config.yaml
model: "image classifier"
head_dim: 64
loss: "cross_entropy"
optimizer: "adamw"
beta2: 0.95
final_lr_fraction: 0.05
Rows from block 8, named by matrix and row number. Rows with one number belong to one attention dimension. Each number is 500 + 50 x the weight over its row's rms, rounded and kept within 0 to 999. All counts start at 0. Numbers have three digits each. After the name is the row's rms in percent of the matrix's.
# q: attention query (model.blocks.8.attn.q.weight, 192x192), inputs 0-95
# k: attention key (model.blocks.8.attn.k.weight, 192x192), inputs 0-95
q.33 078:455593469537472493455501495521506517495488511455593507457545501542453525511464540462542608517501490498503462622527413472497467566543534484509521583457512533539378503541596521529533444471472549521497506519479449499497478527510406480512472498562519405424493426447457548392487527453581539546
k.33 117:495540454439581547436537505479484544552512537541499464479522508548485598587459589488550477527423581391569503515425430373564463463433516541451487512529527488441461592499517524390461385489486540557481474518490467470414387528457472473467482501453599589481451557488518506489572468520458502434
q.34 079:579498449488481531563532454434453507492563540435514488446494509462581546454502452496446458475517590589528551554601473555481539523561451496463516498539494456428520493391401617455521522510355594558557594402439507489542501435514520516438530448538439442510465434518519503520529417512540539503
k.34 100:470571532547570467540538571497532509474475534565527511509409446572415506448579477509410475498468466429494533495488515489524579478513511509554581522545506517467445479540457446447562563576580471517586552495558514561371474557401443523586450616428469501494538462584410442542479524467578459404
q.35 101:437539416582465447477468520552571514497521516497502501515531426523477439483535481550579581437587465526529484520534458556586489555557503485515506519566557520529447529493578498516452495493574466547512392525530577466501481591451436399381455470540434442435547493464451582448491528501463524466
k.35 104:499568465476586523507541515428532471459489490520460529508397521498486550517442524495416494504373620431513523556403444481536559415541491512498497497512507499421503484484458495423449429449428528459416550478580452609506466485468424515580521442504513592531469435503479510506589494459586517524
q.36 124:500584506552493492455548603515530460468420530482590595446520493539408480548562515507517583495509453497565491538495412461465416514550467536541543547596562447453454543597578442538502413451513511451481458492533485507475453592454447424429475468547480464494541570500424513404492519408547566516
k.36 108:524470580480552535474515453465515472510531530549461411538457479496545593495420454494476461466394594480479473532465515515605570464467517526470532492383514496499420480490457572413509501475472482472480563497482458497498523458510462526547472488478515610502437417461521494516546496565429511444
q.37 073:594466533456503493523463422462493498466500462427482572431501567452534504499474459465464441448520543607499533506576405557464557571574414487493482535533569524449481512411462577519549580525369563540532530404458488483528457445473506528479512448525483400508487457486515480487466427558591599561
k.37 109:484580425480547506540543596508497514505467574568543563515470471580417507546503512488501467520483481364519529494400472444526528506478512510535560433545578490442442511577493464407469469552540488540475584526522494564421465523401354497553401534393469523498517474539446541527516495493505421373
q.38 063:516476565499482468534487474519504429476550491451453520454434479398582456523429460507420499443585474534454517396528641584592618457514465540593537418476566477617426507503462429608579510473520517526599504398540549482506480518388523459559440481457487442434466467560538487478459447520514504456
k.38 089:456486526458399489490557507467513470540492562507509477555434461549469468498511459477440517419602432510572453449374620587427470516526514525467461381562425458427588440469447570463496462513553579436374554475607514431458492509464495532480500456506520484515515526529515408606526490509608437526
q.39 093:545493392575460456546482478560534508465502439491453612473566525464558461520577521508515489458488490543511547499505484527487472562553406509468580560571504479510531567549492423569544457488477507575494461485479574512554474570487557379405561474506413392535512552534483574436524471446490508501
k.39 085:513476461394552537521475526496522519479490526528513551490448557471548447414415436504555499525413558493425541511472464471436520535499560491455405490465519526547471492495499504506503509549492475502490570491473438588586534406567477591612507561404460444449494472455524583501464492562494429488
q.40 109:467405496464532536508422447481500533540569449496425371524496472498545464474436500504515482499444508499426456463434554541536571475473533465492433406371414562526551444425461558506498592519554471500492501527467505464533590455545525591597479567464505552471455423464562545589455524610430458495
k.40 104:517517434465510504496474520537496538475482463409547600444531543491483492555577560502565555481572474571573526502513470447409371536476444476484488516623442531484582548519587408600495421496443515534529463457460542456532482537525574463441543502500487440514518562480536543458451476425503514520
q.41 109:589495478519452506527509486470430426490525542444486614470530520396593517502514534501431434491524515572542517482570525525461497535500396552435529559554493464479499501512493437488497476479357584495552455372498602492581465528481581424427567441549446458583454524518528464512571386424578551567
k.41 092:508482522458514475541485485457495523452506492572453530492413470525485483398500377501480504460491520476427539511547522579485581441503564459566502518498488499536525401466490480523557638550506465436548564531502468554493563442479557596583493613408412532441526450504478457573459514515529417454
q.42 123:524450542466539543523519419436432531529527486521460445496438505465572547464440470464457369489436555491487558476522525555491539482487468506457434434440483519465576408442433560437509527506461506521562601472464451508542522340544570630561486490463497552517433470531570432583518484588505446524
k.42 096:475518494616482476496505515574491527473475517463511544481566504551450447457517490522445559527624355512475497472615524498477490575507446489524554511484450479547490471580491452582548541594549485537606436506492528461478539574512549449466474538492474375500549517561469465527408543479548516529
q.43 114:550400530455517537539483395470457494559557473502419482499468503430594501489498451521489374460520552529500541464572547598490575531517467459431434453442452531536579409435466541480497553532448512518557557445491528453559536394529571543533532510498480490555460475514610479549522482602496499563
k.43 087:477544456512497467523469549533500522510472478464521542448485540506464474492578510487511549478558421514475531441560575548411474519473480454494485482583474497483536439539519360542539534640530466540535519518541483518471507535513487518537445544442453384469593513542470517514481496421553463448
q.44 105:586545528535504526465558525460473467471477502455554641480508525445516557552492511437433476478528532584546549497598486483385461468515440559529522581597529414442511498535526392518561444494395538477514521424519498514540450541488511485471554411539524491561453564558472445464522434439589579563
k.44 094:494442577552458514491498485517468480531488518586481420546474433498472469441478454461454411495520533484421456483480564540521601423489546519493481409423455522462497432438386516451459576512581493498536533540506467456472596450559557578556505574447500576505485520523513407601453481554492421458
q.45 086:519433507474523547523514433445488577518526537426482403564446500505517503459417546486504506515564501554474422512511532590539650527458532508467495439396444533571475498403488606462470609488530563568584498480451517475486572471496451556525511508513471440425412375506507555573541460558465543484
k.45 116:499566522492489499530517563438503456517468513500540583438420432579442554559579499512452486449561519461562538433494552524529465467518528528546555507616510502412558433487489486482539475496531498506530487513613483483404436540344513430465509468519526544575478572554470365486517520425614522493
q.46 109:542594471560497535475535599503474456491443534480535595511510542502476512521518577456451483512511457513574478490569508444436450477498445579509554551580508435502463551588533383554553422481489549462480442453556557509513449607457526405467523457570510493579520614528437486494503433384575556495
k.46 085:464372636454523479497519449465493447518524499538479437539460433473503505406514381462516467427461549502493462477489565588558545427498583486483501534458482534536526405392475605478513607481603509440577502491490421468517556478494607548521480539458458496510467467523533388512462540570450441539
q.47 142:452571494524454470438538603569516472478431508475555578523546458566400491530559540503544599482536415485535451493495468427500438509491517543530560556557499484514426569593568409538478419463518483452470414508557528518455463623485466404431483482558503485541550576493450498430513542398500551501
k.47 106:506463587463544481507476422411506460465560484525453446523470486461539602504422458501509483443395623497462477520478465504554539471500569519459533517444519530496468498404482601424517497434496491443474498528462439536521490424495477523563548474520502591538406458475525482484552470561425524483
q.48 108:436557468554460477422528569591564476489488507540510527532540406580464465534542557545522599505505460462512457497411496488560471472476502499543559484566507479486444539576522450508458426511597443523426422564552536518449430628456511395429497522540505517534569555477442532455543556429458458431
k.48 101:534476551515513537585497478411497459473529469495467522558443561484555521500434470496422494484374598545467502551453467519499537486584569530522498511439482478448457466492473548482514495379452526430481530477510477580567488446519488531563570354609533565527387391491483454490526513494544557608
q.49 078:589475422516527557524462517482518500483531523457503536470492577420575523510424519464485506461513511546527497510556551493434507507559409507563540469469467516526441530537487469585536461441431497594519447444500561462535559557453495468444574412598428431523492451492496488526531477454578594557
k.49 089:480477576386487540489518490469502510576439539507554477478463504521413555536535558439466562489517555426518518522427523478491474441459528530428483476585483476538613522443473570425490501499574526438547474518553487460429492516491615539459442569483528485531458526568491403532532480537545422470
q.50 086:405509514464563555436528541564531513482482473499552407604529483572471441534470556513490545532415468448476435498411578411521490478433545461563517443441483527521483480588507515500493486544631443551454487577497462534464552525469479531567443572441541611444512467475495531519447523508488422408
k.50 106:501479511451407497436487445488482481580520511436486454523561492461524484524540558517588488458564457575585492468505558499504368499502511490478470450521450529520621521469517611515495457456469565477452465460482513403539508522502576511355543474571587487568451598469550461499519480537451503561
q.51 122:484427485453517464523419415488537512504521476513473393533501484509553501435462416532531488540532502481420554489440550556520544515503539420462449427454467577519526427403446590482467623549521489533504578523453477486495537370542497620570482547458462487451495435501553516540460533639438456483
k.51 099:503603340537537504482513581614481561484506488491541546451583545515465448542517589495524516543553393514531502501521427453438443583508389522462524479527495494497504535615548418587435423488423473517452478483493535529525473533502412469496529480531526416515556534483451588463501483396512544522
q.52 113:474439571425549482500487434419498548480553456520486458428439515481517526473464418492464459492438573519462541491442460542493558482544512494527493437491488561446573414429438622465512569523479479493519626526462400497513516373493525648530504528429519481462517469490505488528454498610524447498
k.52 086:476570482577426528526505583606452573503429499477544487499562488546445467521483579514537468532567415461551486494464551494480539603461395519488565439518529485504446523613500421529502463585494487561458501495531587460434493576449421473474451518467479448484520503504415564529523513420526533422
q.53 089:459511540497493484443519532529552552521494507520489439544484397554461488527499511565517565535508476439458459440362552518648504461438578483467445444465507558558495538474509573508449514533669444480437459597554472540404515548477487535519428560427538556436531489467497560515509573567401425416
k.53 088:496510418521476476522512488507527444471560525472510539483493511439540499485485478546507469503519464572526532502524533562515496543556517532494501480512511485453528427498514497543530480398381534515392509483527525482529467507454410439485585302604479531576466488449481484477523504412589618594
q.54 077:497514527528557588475530551495449521475482535511523481530501523496440589608466553471479456567381522490565437553507440357436498476413500570510519537431473415462481543589543441431527422439489506535481550477450473529449468492535441530546433531544538536522381451457452548473513511500552540446
k.54 119:511431552501522477459506446473478565579540474478505462476591484483484560558511572503634514535496525500497538487473420401562437487462537452490477567493514543598512601446530523517484451504564496545592441499408479412474445562533558447392448576456561486460469556500533501445510499589426456443
q.55 104:385509511487505487450467522550585522498505459551534443558530433607454457456527495517579593490469472414467475489395516529558498521500565428554490443475503560519497477493549557504457526509638465482435469626521509506460550487540434520496427539431515523460567495494460528526433611532418420433
k.55 103:542558391528550500486476531530485501475535493473485546527536525437512549587445553531504497506432545559528521524539415434513465535523452516440465558496528488478433560529557455498476397421380542530409496459481512533572472474477433462512525374597515484540475478417468616445565465434503593574
q.56 096:384485467532505439483435431564565507481509424513516433508489466518467395435502446516591553508527430478432515523486499470500466535517559426613494488436447608545448475513512488534517581560577406498463490581453483455496545519508437512540529555458463473413590511467479579461380609576457462543
k.56 108:519516376472534612454504563542435510499494542488508466504594574483511464551481613484519474543426532455555473552432439440462489512448416505422455478512489510440500633513497519463409403455395537519378473484470519506531498466586479536449497468503551514538469507440534572489555454458474449511
q.57 078:495583494521557526457558555484493512535443547564569509464504470564430518524524539497460491539401476470531479494471471403436393434476527506483479456534533493467601504559484436470515410520494501465438524527505425537408426481524576501512478463444576626537499616461482430470484495453492443474
k.57 095:490418560575461500491495443467536495517552452480452442498576536434584473485470485481501501491443460580471439549557524498510509579518491487482505541361441524563455502491523516556496549488462514466552435501398550424613586494580582445501535531521484437434493485472555540483458491583423549515
q.58 080:451531556478541432452425443451548504508539395520483445442487454565501461504526389553573494528477515481440585462441468551516447478538535447494514525559565579475529526419480601433511552522549393470451592592499424535432421438540487554495500470411499464455573508460487465448440580612475424540
k.58 093:484569383526501536528508574602515554432490514509534498520577552485491486509479566501447487603431474475484441518426430468523589603489420494493499496448524478448345544561497424537463497487422474540393502478485546563542479525520375494545498477540518453528512401495460683495534463461487536462
q.59 099:573460457511435508550517480484492468502552534458456497484468555388602549481454487470491458450580544624489488566582541559473534559524437538427526527464457463528476472447498527531488558474393533503546463412466544466603555487527539482504586437585458415546415470523559494532549447509532593537
k.59 084:482510474382540477505552544496489526496473518581503534459407457570451514496604461496491442451579561399500575491492485461434487397478511475526535462628535498445572450478510473499474526603504507459587553478505465499427493496489575509525451589407534503531528526560490441566479533446563395422
q.60 085:462558547525537486426510600559542450500440542529493592473480419537461500557564534487429511532486498418514530415461475448477395427467517563547529483603516467426566485586483390489504436487535471490436462479564469544432419536494559434515473499459551559559510609522455436467521468408511433460
k.60 099:487418554573428462512470459511514488488507443465425390526532524448546473418421451528455518479487478600475437516535581581526521539522541516511483453329478556584483450472430576559518547465489465419463495474455546502602591536548555543464584471546467499458532411473546501562457497583461559589
q.61 107:499570527528464467515565551498462471463483525499552647432560552484477523511569523514456488451505484563545569499534412461434456533561440561528594603614547434443469542565528415541543433465437506509475477476513506495519454546462487394437524432541492461520562596518442500454527494411579577499
k.61 095:494409517486531534494498456467468486502511510565453449581504502489522488457422447448513461513357557481439457549415481484517624515471514507465492480389525505526449476456486507422466604497528519474522560525455494543516588426582495552580411570434440535463509426479530538586510514610488455464
q.62 118:535380500435511516592466391494495498486573472515414420495502521443552547450455506484505419525494549544433539501478542574491630538499482499436441486405460556496523443443444604518515579547436522549511523460451515525564541390530505557559527554459459451481438378510536551585493499565513479544
k.62 097:459574409471535466477489523603461549546430519517576586449501516523464451514576546459604517507598401482513582443559471464408386508485459460514500466613528488534547479559543443544550451587543478562537529522527465471468492498483487439501469579436501425456623590522498551436491531447479433446
q.63 103:491391506446500505517418415514538523502547458538458371506461484503563472462451506551514465475463527529420480487428497565511572512510515411487445460414430582502560423436449569476447556496526468502522522564461465504520573407508523607547511536489493487477430408444554534586538515601446516499
k.63 080:529600460487545561526527576465478544455475528490554613427540500517484472558569599524499508531540461488573509506470379445400431551460439495522552516600468460432528602533535400544521422515480490552516447480507563515494475568511527436418497499518514396494486559575479543453511526396523489456
q.64 071:539562345592489545417502501622510526417446462518552470476485566529464480526454506530605501524413373560471510494564452441562488575484479515560498502477589506524482465534520482544535429499546455564459483510514463498523476581466509379418488483468476521450558530394542541415430537504513492485
k.64 092:471523430473565504478441583537518499493551440478520541493478592523483560564431531533516557582491494498483432574498438452505528458518507438476563616479485497444387583588567425512514421507427457510478441538386452497524503473631536536519501494503513501485468442388437658480450521509529524536
q.65 104:562455613498405470556495496482486490466516512422446525518506528440530532474526591484414441549551575522544432492475561572425560584511473514428459515511490470458518548516406458524485524488446573437466488445542563534526572518513621492469547464513496487577475482531518474592561468439525519518
k.65 117:489476513533542480500507462561485616510512530558507509522535394549507460479513412520456424445362446472455545426496468537643618557468487516558516441445580469510523452497404548467537589555595518512543557512492505493420464511412509464526449546434443518519583449491499548528507496547458402458
q.66 108:435561489485609449443448531515549442573478433606478540431450506549470461474530441541472526457476433469460605441474497459564476401504510478618455434576527504513594459483511543495502519511499395559547540537484457423457386452460508558521542470436491502476557613543536391462462526485527414538
k.66 095:542516474454446590410539483450472431519441564435533431501437547451482552496411542414537509531567470534583475531523543499452413442491542496477472518436418503499501501448495499482448463406453571506409527497499431474519585532521451571480511449538622518469399535498567459549486457528523562526
q.67 078:471495387526582506489513516522531565527542488515491470479485454519475500529463441495606543477452496456484529579479432435567481441467541492534508530403485517582436470475527590472520512481525467605514519519483459489464444456496388524473456536507452487410478411380541643474501549536458475486
k.67 118:495607437456489534498506572411502386392487474469529595426444537507478569546545541534517541589592493551558531525555476460462384416522502495470580507612502505468495540496533492528485390482431487529504485500536485502532452546476482515499568407568606536490483585548514400475520511425545557529
q.68 086:503540560530509482488517565490482408520425519535482547443536502534440501504560517455363446487501464469461496402530517516431547474501457536556505469570594468454578501565445503459525475561517492461523546472527513495490492546483638474495508488473517546567606570591440404487502486433524438505
k.68 101:508418468527538523452498398551515560602512471521466352474589474474514531456465500474529480529421536448487460558458521502546596543473479508477469489389515532526489596453506522474506553522528502588480508484370461450461486527595524496478406604451515515428462469456496609553454506594402427451
q.69 097:497446474490539473547473446507560449553509420558471438498482517535482430396527427514504496475479469433446595506504456495539517436532495442560415367564442575533556414405454578478475525549527463610530556557463423463539455403452459567531496534419476519484556491590556400537437522500495437517
k.69 076:574536422446507481466541471474521513528498606476552488539403486458467508463482454459653494492592555540585471507552505503458399472467556531478391536479492483547495412462598519519495534384444536554433552471570434559535466468498415481478460422518452549451521518490507487452485475474502555531
q.70 103:437595493510549462380461535580553457547493416562505505447468537552502454518504429504456517434450416478467546430536563439522436391498529481612478370599530516528609418524495547528523466499522430493558485562515428449497454467476538508501505460463487531470542635546557355419424558473534420513
k.70 103:541467550503425589515500491419514511495563464442484383528521514439498556499429519507536523492478606552532408524522484483460496450520544513441470506425413513516464512405431467473426454406463576515447482514484513511557536488516584519483526486589610502524384470473565497546558496566506553524
q.71 079:427623485515582543379498556553527500563441476607477462462477489594455438539530522502536513460477429454488513499587487467524511397498534459583550449561569477530516507597492552496507494503571418534563508545489458388426469543517544479530460551425531551461559580463455481419425521449498412485
k.71 104:512494512467436560429488454437497439490506474434508406475551524449534560483484548486546530551572500520534400613500546478449478480490503483459518491495462489513445630462504459471471450462457471510424421520458461443558524538555564545468540519541680496474392528495498455537526506503480541520
q.72 094:549455557492428541569525466398442513470530576400486470532519524455485531455511558470520505524531602565550447612575485532410517575506497539387501617399482472499484528448502444479470519487463582483496502451409546605511538559568589473528482553539506454532425397490446596530559501515513570485
k.72 101:433536415491591457500478565652529505564471498560495549545551511506469492548543506525529519584491447420430539483444510513581555554454418484500464518506484499483456493606527497547603494582494409549529484530458501539468451464536416484490436589430386468500623518524463561459437554513510418473
q.73 095:479446430456534548569499456419505599486515474483549454529452487506488546464482446503601510528478571471466522608421485437510471469500567498492441523449435541588507497385534535475446528487575478611519520510437422561523495471504458574530478548460578531390404431568563515560487561586490472487
k.73 096:487560454416500469565466558576522492480488518434530603472440549491496432537551557518554588466560510594510506408542472508436392498506512476462460564567476501499578361543582541552527461459498547531549448511583534497571486425388471437530564421574379486525503533460537460404516500432511575542
q.74 116:511506634513438493525489549471480442497527499495457553477533531470536538501535597499347439577529567518513478511475572551451599509511439520462546503522499486442569567541443443471530480523455494460488517466552529533523539580517643516506550509526503481608508520562453426578593464446531538529
k.74 108:511406536454510541511521445528469609491467500519532426559548369529476443519486446496479525456351420477485473422558489526613547524464555535501519403462611503519509486505347583458424529523633552527597509476459501483468511490413598497518443541472532523526499497507510443545509498547395435456
q.75 073:451616574503485508363537634584518534500439527525549518522497550513507468523507557546415510531448442478480507466489564498455516473454510529557635440523600463492456604606510428472531491507519469454616509493535489472433536537469594496538525539493548506431542545488444434471497526485508466507
k.75 084:511385589530405557493486425470476448517576420469442416482648540491579457492477518496450506513505528475497467444547471449466517517532519494434487381532506497533522560476365528517449504511554512448449460528508507444563515542490610535463566494477610536504457535470515431517545515540471469573
q.76 078:578520506535475420458470428558483490493480516471482505469531519406570449452517520467516448493560418585533452373494555581460465541525475510443455515498545481517487504519465483554508555492401484436449512497542519475536580489442543464495573453554522513552540597485536475469493443499511486585
k.76 108:500495547611547458580502519581499560419525536568477513563550479525499442485452471502447444432429476474452484475490477531547630570511462520535532488373545499461440447501482452515534551497471478458492570498499504509470557434472484493577491538468373496521571361415455617525489484559510487497
q.77 109:439537409470565515474509483512512527528479492528530474488481432580450492495486410482542574490486452451448533533473526468602492456512592449595509451514571525537442551444525540482487505550622417559521501535432397438428472495512427560480437544407549524354511514527509497496421570578455439445
k.77 106:500529514519459450508437457463529435447574451444446572433465610467546463479514529550541478480597533590505529502408495543408469508598472491493436567593488494518532476496535513584567464428398496449428444489533525490584509460441390470468592446573546471502474542483521499404525524473608558578
q.78 122:438520505506590462415447500504540488607498440583510472430484507557473461467526396493506502483463446463438599458488541473533485413509528456642454434576532566527553487513478542483533528584544369574521511569477419459475411448488519572501516531412551547417597558595535384468416554511501411515
k.78 092:509555445453467546444552497450501507540472549462523515547421545471503518528462488475599472553580451597586466563412528490462467500535555514531457556459493494534440460479614498564458497410421568510383552492531466553503528482466340510489488463565477504470504503473506539526514462556571593572
q.79 098:514507605490449488495544522465476467526463501488487510470537530511530504543486612509428472549587516534505448523477567626461597553496406537479549593505586475455493626583458440485554499548419478415496471482500547517484529562580674515520477505504536455542476467488473521562563460443532553465
k.79 088:471518476517460480502550437565495466511493471539457464483589455558482437470500516535481502580460374393482506462528561513619591571480495515558526381531615479505450536516435589442561559601601458526508539475515486429462453577416416482496482562462598463473547546564460480507498508499535402472
q.80 088:456542584506539500538492592518520443500460482580476507464459530550469469500512562536313513463502521472448477427488506540451565460464466473537594408563514456431546501582440467492543485521471446478568518520522501535476451476493560506529516476521473485630507533539441449558516482355540491470
k.80 119:491486523475411575441521400396471477554473534490504392490529448486464542489467518470511463520506483500527496544501588498525497457462559505471491405516517453548540592403422575451471505512542559505477475454444475463460509597481581549413458506465692544472430560545561386554526472575452440461
q.81 111:431575566456574470383485531512552462571497442564467495460463528539493473481512438529443523453463436491467561454520568504511471399510532470617457430614550497507577448507506566499533536553492414541579501533508415430490427483474523559506554490458548516474574612562560353432418535471547441515
k.81 087:550478471509465544452543500411482507461465555437494427539488493469521507504449535460566557494534467541567415541552543499488495475527525508535473444388446536521417448487476502522398494368486543524403505481540499525531620444465449576565538431580519528520417469462538463530551488555532573529
q.82 113:535523487501424545531543537494439511399487570443522518546538482468493562560486613485530496567553519532543375518533495514500548594445468560390582573426476475478432585537557455494488470476481554439481478452548579547514567570544509438488491479547468499565443466394481612481596442451489562506
k.82 095:434449558509521522590456491499520506405552467566488530461570472559505481501533479542380508452461505442421554488530430529510582565484449468511591466536588491419467601492353487446486460567526461487595480516430550436450458528489620505500533484452524513520484454514425470540531561479457464458
q.83 079:498469528487527483470492395491501561503540488497523493553531415515519485460548428506558478497447544491492538540484380503554496569467546491413461528439512542539418613398504497474431556512547533494555513514448535334505490496550514552423456582517515499464421463522530575522516493600366480488
k.83 079:522509460523544474536537520512457381474438514510519534500488559482476496439527462455405453492667454500468507500419607559515444489486482532534489512569511445543497463564540436556550503589439491539447563495504536514501491508522430454506503577453444485522558566585443396520481510438617489451
q.84 092:430529446501591501462461475513554530585496452510522442447494458508498516466504437506539520432416475439446568516513491394585467430531531481614422455575514551533551424432518582492495497503570417578493501543466407453478439455478454525489522483457548523389501543531554430443413552523466440495
k.84 087:535541449435508511460493538461545453477511511404554495484422558480537564500487556503613558531560515605550500541527498458419378463507472480520457571523447545528497416470601482559468436401390554526473510500564467537587555474524419526509543416611418507503474526456527555483530511482548599546
q.85 077:510515420470581553375465465509502539536494492513535517529501465474489484464450485515534513439426455473491542489554467387496373417470546472538431408530483515594529433432496520542485524504585465587547501551506501511473458470469493480509492432474528540440474544539624422486501505567458465502
k.85 091:495444518450504497477477575535508508456493508401479442502495599449537524460482552500604514441508590575530427510510484469401394438517511460449423575425435530508493512508505426526446429426418513486497446495443485597631576464545598528555534481561430460506472493319514567498481486471435537552
q.86 098:533439605531460544578526538441476453495523537478457507455516517525476570515521614505430446496544582510500427510493535550445578566494474513446557555449492462468533558542489471451485451506447524431522496465476546560494521534562636502472510513551529435562427437521417528532595464436494603522
k.86 093:490508456488468508452518466533471486645431513545527430501536465527488484528543466457486485606516435427459518454471580523609499461445475512554474406560545478518527528497424528458560532563569480570475549494474461461398416560516510517422466593438565470507549523615499437507493493549521364459
q.87 112:550461594495444509595494504432468483458522523456457546534504551473537541510508611528410454517543586525513437496492528552395550562490422495389482540460417458477546497500445459481493486472410582462466478461522545575564492513537599469485527470582513482629430463514460503595633454450531588497
k.87 102:498451533476561472507530509514494575540481565541550502505527381528454453516579466469507477475416503447461569413592541490590512505452502560522499425521586451495578477473423556422475527566626542581615516479503489510407457546449588439480418510408470489472482484532472433542493470555447377422
q.88 097:524601452546453539440539578550454497468493520530512525470525511518497502578486602493464486514511448473529414490576528529501551577488437555492562572488566457470417587617514444504525433475512524443503478474563535473493513626470579403489488458544470503510545528369436590443544435461496571464
k.88 090:450514554533467563510460495452534481451520444485464497426582542522536523495508521541403500587417468445436491561444459436494563529498522475496604457540498504489423617506389430436476461584510417500510483514422499436480500575547567526494505492504648488476463454555495503548468547514492456520
q.89 104:446538503499545524449487493515559519571473430563487452453496494567462470500537394503494498515449478428445570527460534477525491434494531451609496420583514544528555543479487561484498536543584393547582531558435397485421450460499503588489467520383550483412498491579491415531455576564481429466
k.89 094:497522456406423519447538468486503447464496553403534506449475534432509555470478475482577515498556509608562514486453591513476416434573554553532475489523472460555507481437486553553443470420502565562431484454507492466565482481395398538451575430552595565480436587531522419455520476518520541603
q.90 140:485523527498546421478435526520559425542508443559449505460453555513515417457506461544430465463465453504440584442493529498536465422536483435575457433593504547500610389541421512524536537536490431571498514547506492519532476417429527533530557504472460498548576575578535378538463542504545423523
k.90 100:528540462451503568439536518489465519566443542493587462608430520471486459540386511451563536501463507545557431560504514460496512484480525532479428556399476495572475487472578480503426519411486557495435574495507452565471531473519437543529435483541469506449501451481516568484494495538514533503
q.91 099:513466595519414489566481490451517453502554472468467523435526560435527463439504575497416452553536542530529433509476558599422544577556463490436516523566500521486550484539406437535539527521449502451493532458496542535519530575521655499497567477486531448517539467531456472545512501477561544521
k.91 095:464545463419588528456500523633512558514447541489542503525487462521521447520455426479467486544392446415507509449439527523650628562464526507512529504417529504524475548536485523490518496546585491493520502540494443553482513458500503471532399546456441485493512408515509612480492479536433464461
q.92 111:526545601554464435553524514482522437497519468487425537482514566448552489493523557500394458470578499567485528425497543588441521489509412486511511501578481493432545448586458445510540514480383480424471493484567564517548491507463543469499554447539463471607528544492485439493510475402578506531
k.92 119:493498536527503546434536471528475576527458517566523429563484417561441505530451458467459449503356489434491464464486484537599603500451570498504540391361551494509468480437404539408502571508556529475544586472524475487449500542474543497512435550441507515483471476533497491580474470555462453458
q.93 103:551467411525495498515549468572463539416491551517522503569539442517459562525508523497605496534508498498514465480590506506573534602424498528436534510415528480504392536488519537499431482470555510472430491506544551531485539492476408432484422508487417563516491441404473642513547472515413504427
k.93 091:492513473578515409552443476508535511442575473563480564423558534531549542496541477599438449543497554517448529554440437502434540570534462440511562582613596497431519571489549438501582454597461483552470454493417526506465390502492527489441505533429503449512520486497404569472511491496503438476
q.94 108:440533520470516472422474496524550483564510442536456517505517490512508453490542445499429521428461461469449556407452520484471495426534540453593430369591480527521645420484461561479520547497529427492553515556515457487470449470488550540462527483478511525494572599601584331496465562515554408537
k.94 099:569421553468511534500536428484450567455475563471495447564458470500523529469415461439541484376467589594572485499545526542488523480528581574501435439376462499560513401383468533472430507426528579530527514466514478516566524479408572481534495450536538570547421428489555456557536452590429554539
q.95 128:419513448480597461398460468514565499569467432528520498474485483515491468481491391488534557469431433459468592454504487428574446446497536478617481414578528571542540469479503552512532531544560429598551527534458448409456434455487448541488503513417531549412569558525566457458402578558483420472
k.95 109:524487505480488536502503496453499438467485537436492492505434546465542526497482521477603553474604564610560445560469461482376413444559549507467465551469371535533472485476585500551428507398403541471422473514504501543568597486555436508527573422622492530522442486436528524458541495476542625549
q.96 096:530436478496386548507517430524456579447534576411504511557583486453554540545484554509596499518494577537551438545495466493452547643446511532392510564408444502518445603443491506479459514491528598437460443490515554512516568552521566440447465464529540486492432464446532550506563465553477534491
k.96 090:461425535525608444593440503572523548396556472538447578513566445522522501475521521554449484417409570497405563417515420507501552567478466484512495494512566518461499501559431469485531491558496454530580496536444577562516445484482627466546516517511449485576508477464487524539539493496402402449
q.97 091:456482588446569521570478497388497451567521478565502488458489497557458468449527505529458510492567583439489522581460489534488529429513533446595523516540516560492595525467439509492512489569495450572543537549421419524491402492528522603507501526465575462460493478584470418540479540480546484455
k.97 088:502576378372455535405545473539484469588457514471589514473452524481433578541521498432640529550571447487571514531491597531528448488481510549535507492536497500519512496477532594517503535428523498578483505463554418506496481497490393476450488445498567502474539585525554436472473476515575495522
q.98 079:471450473477579543532458512418496523558547449534497459497491556531473441472462436540569495451429541481442542582476370387484491468569541439551457463506460556519594384436513468506504494464525488617467492518444479534537410482480440537519504516502527428465488461518521493513507574574551466507
k.98 090:486551436373509543379514572478515454542440497420583509503457570453510519516472534430627543570568522514599486559584548420420336394519518508495429562500418507516529510540612496548449464462488544520535477471499466525510524496509497540492503449566459522476492566482524497479480506443559582501
q.99 098:555421537498389513564512477375499495482593503405431506496539500436578520468500545526492455535530620540537487547495506529415538566496464505352448560470428501469544501463467451508478504489456556490422493487534538555533492533535609504496548466519568506598435457527527470593609436466478573493
k.99 101:476501433445591473506549517607451588472413515538517494548457437555458453558546480494492456508444414458480496419503508561610548532433515538568548467444569499458463483550500493452513488542536487579566569511488447544422500479432466471549419530471379509530556414476435576478508520462469457419
q.100 114:427466494433576481462471428459531514558459484550536472535464434518472479485531362518506550515461515451456563545472521475514464433518548470581453414525531569541506506451480517482493556580573431561571512560425426456487482419499491595519469553413538515405497512596550419514458559573467416492
k.100 097:522455471525455471498539473473482451556528566428504509525464554414562428469506509502583537451644505647569549433455515514462397495494497513492367516529433467589535386438616523600508519422470554533411488440531523516584543471471403511442513473530446505517553547501563440437523471472556526595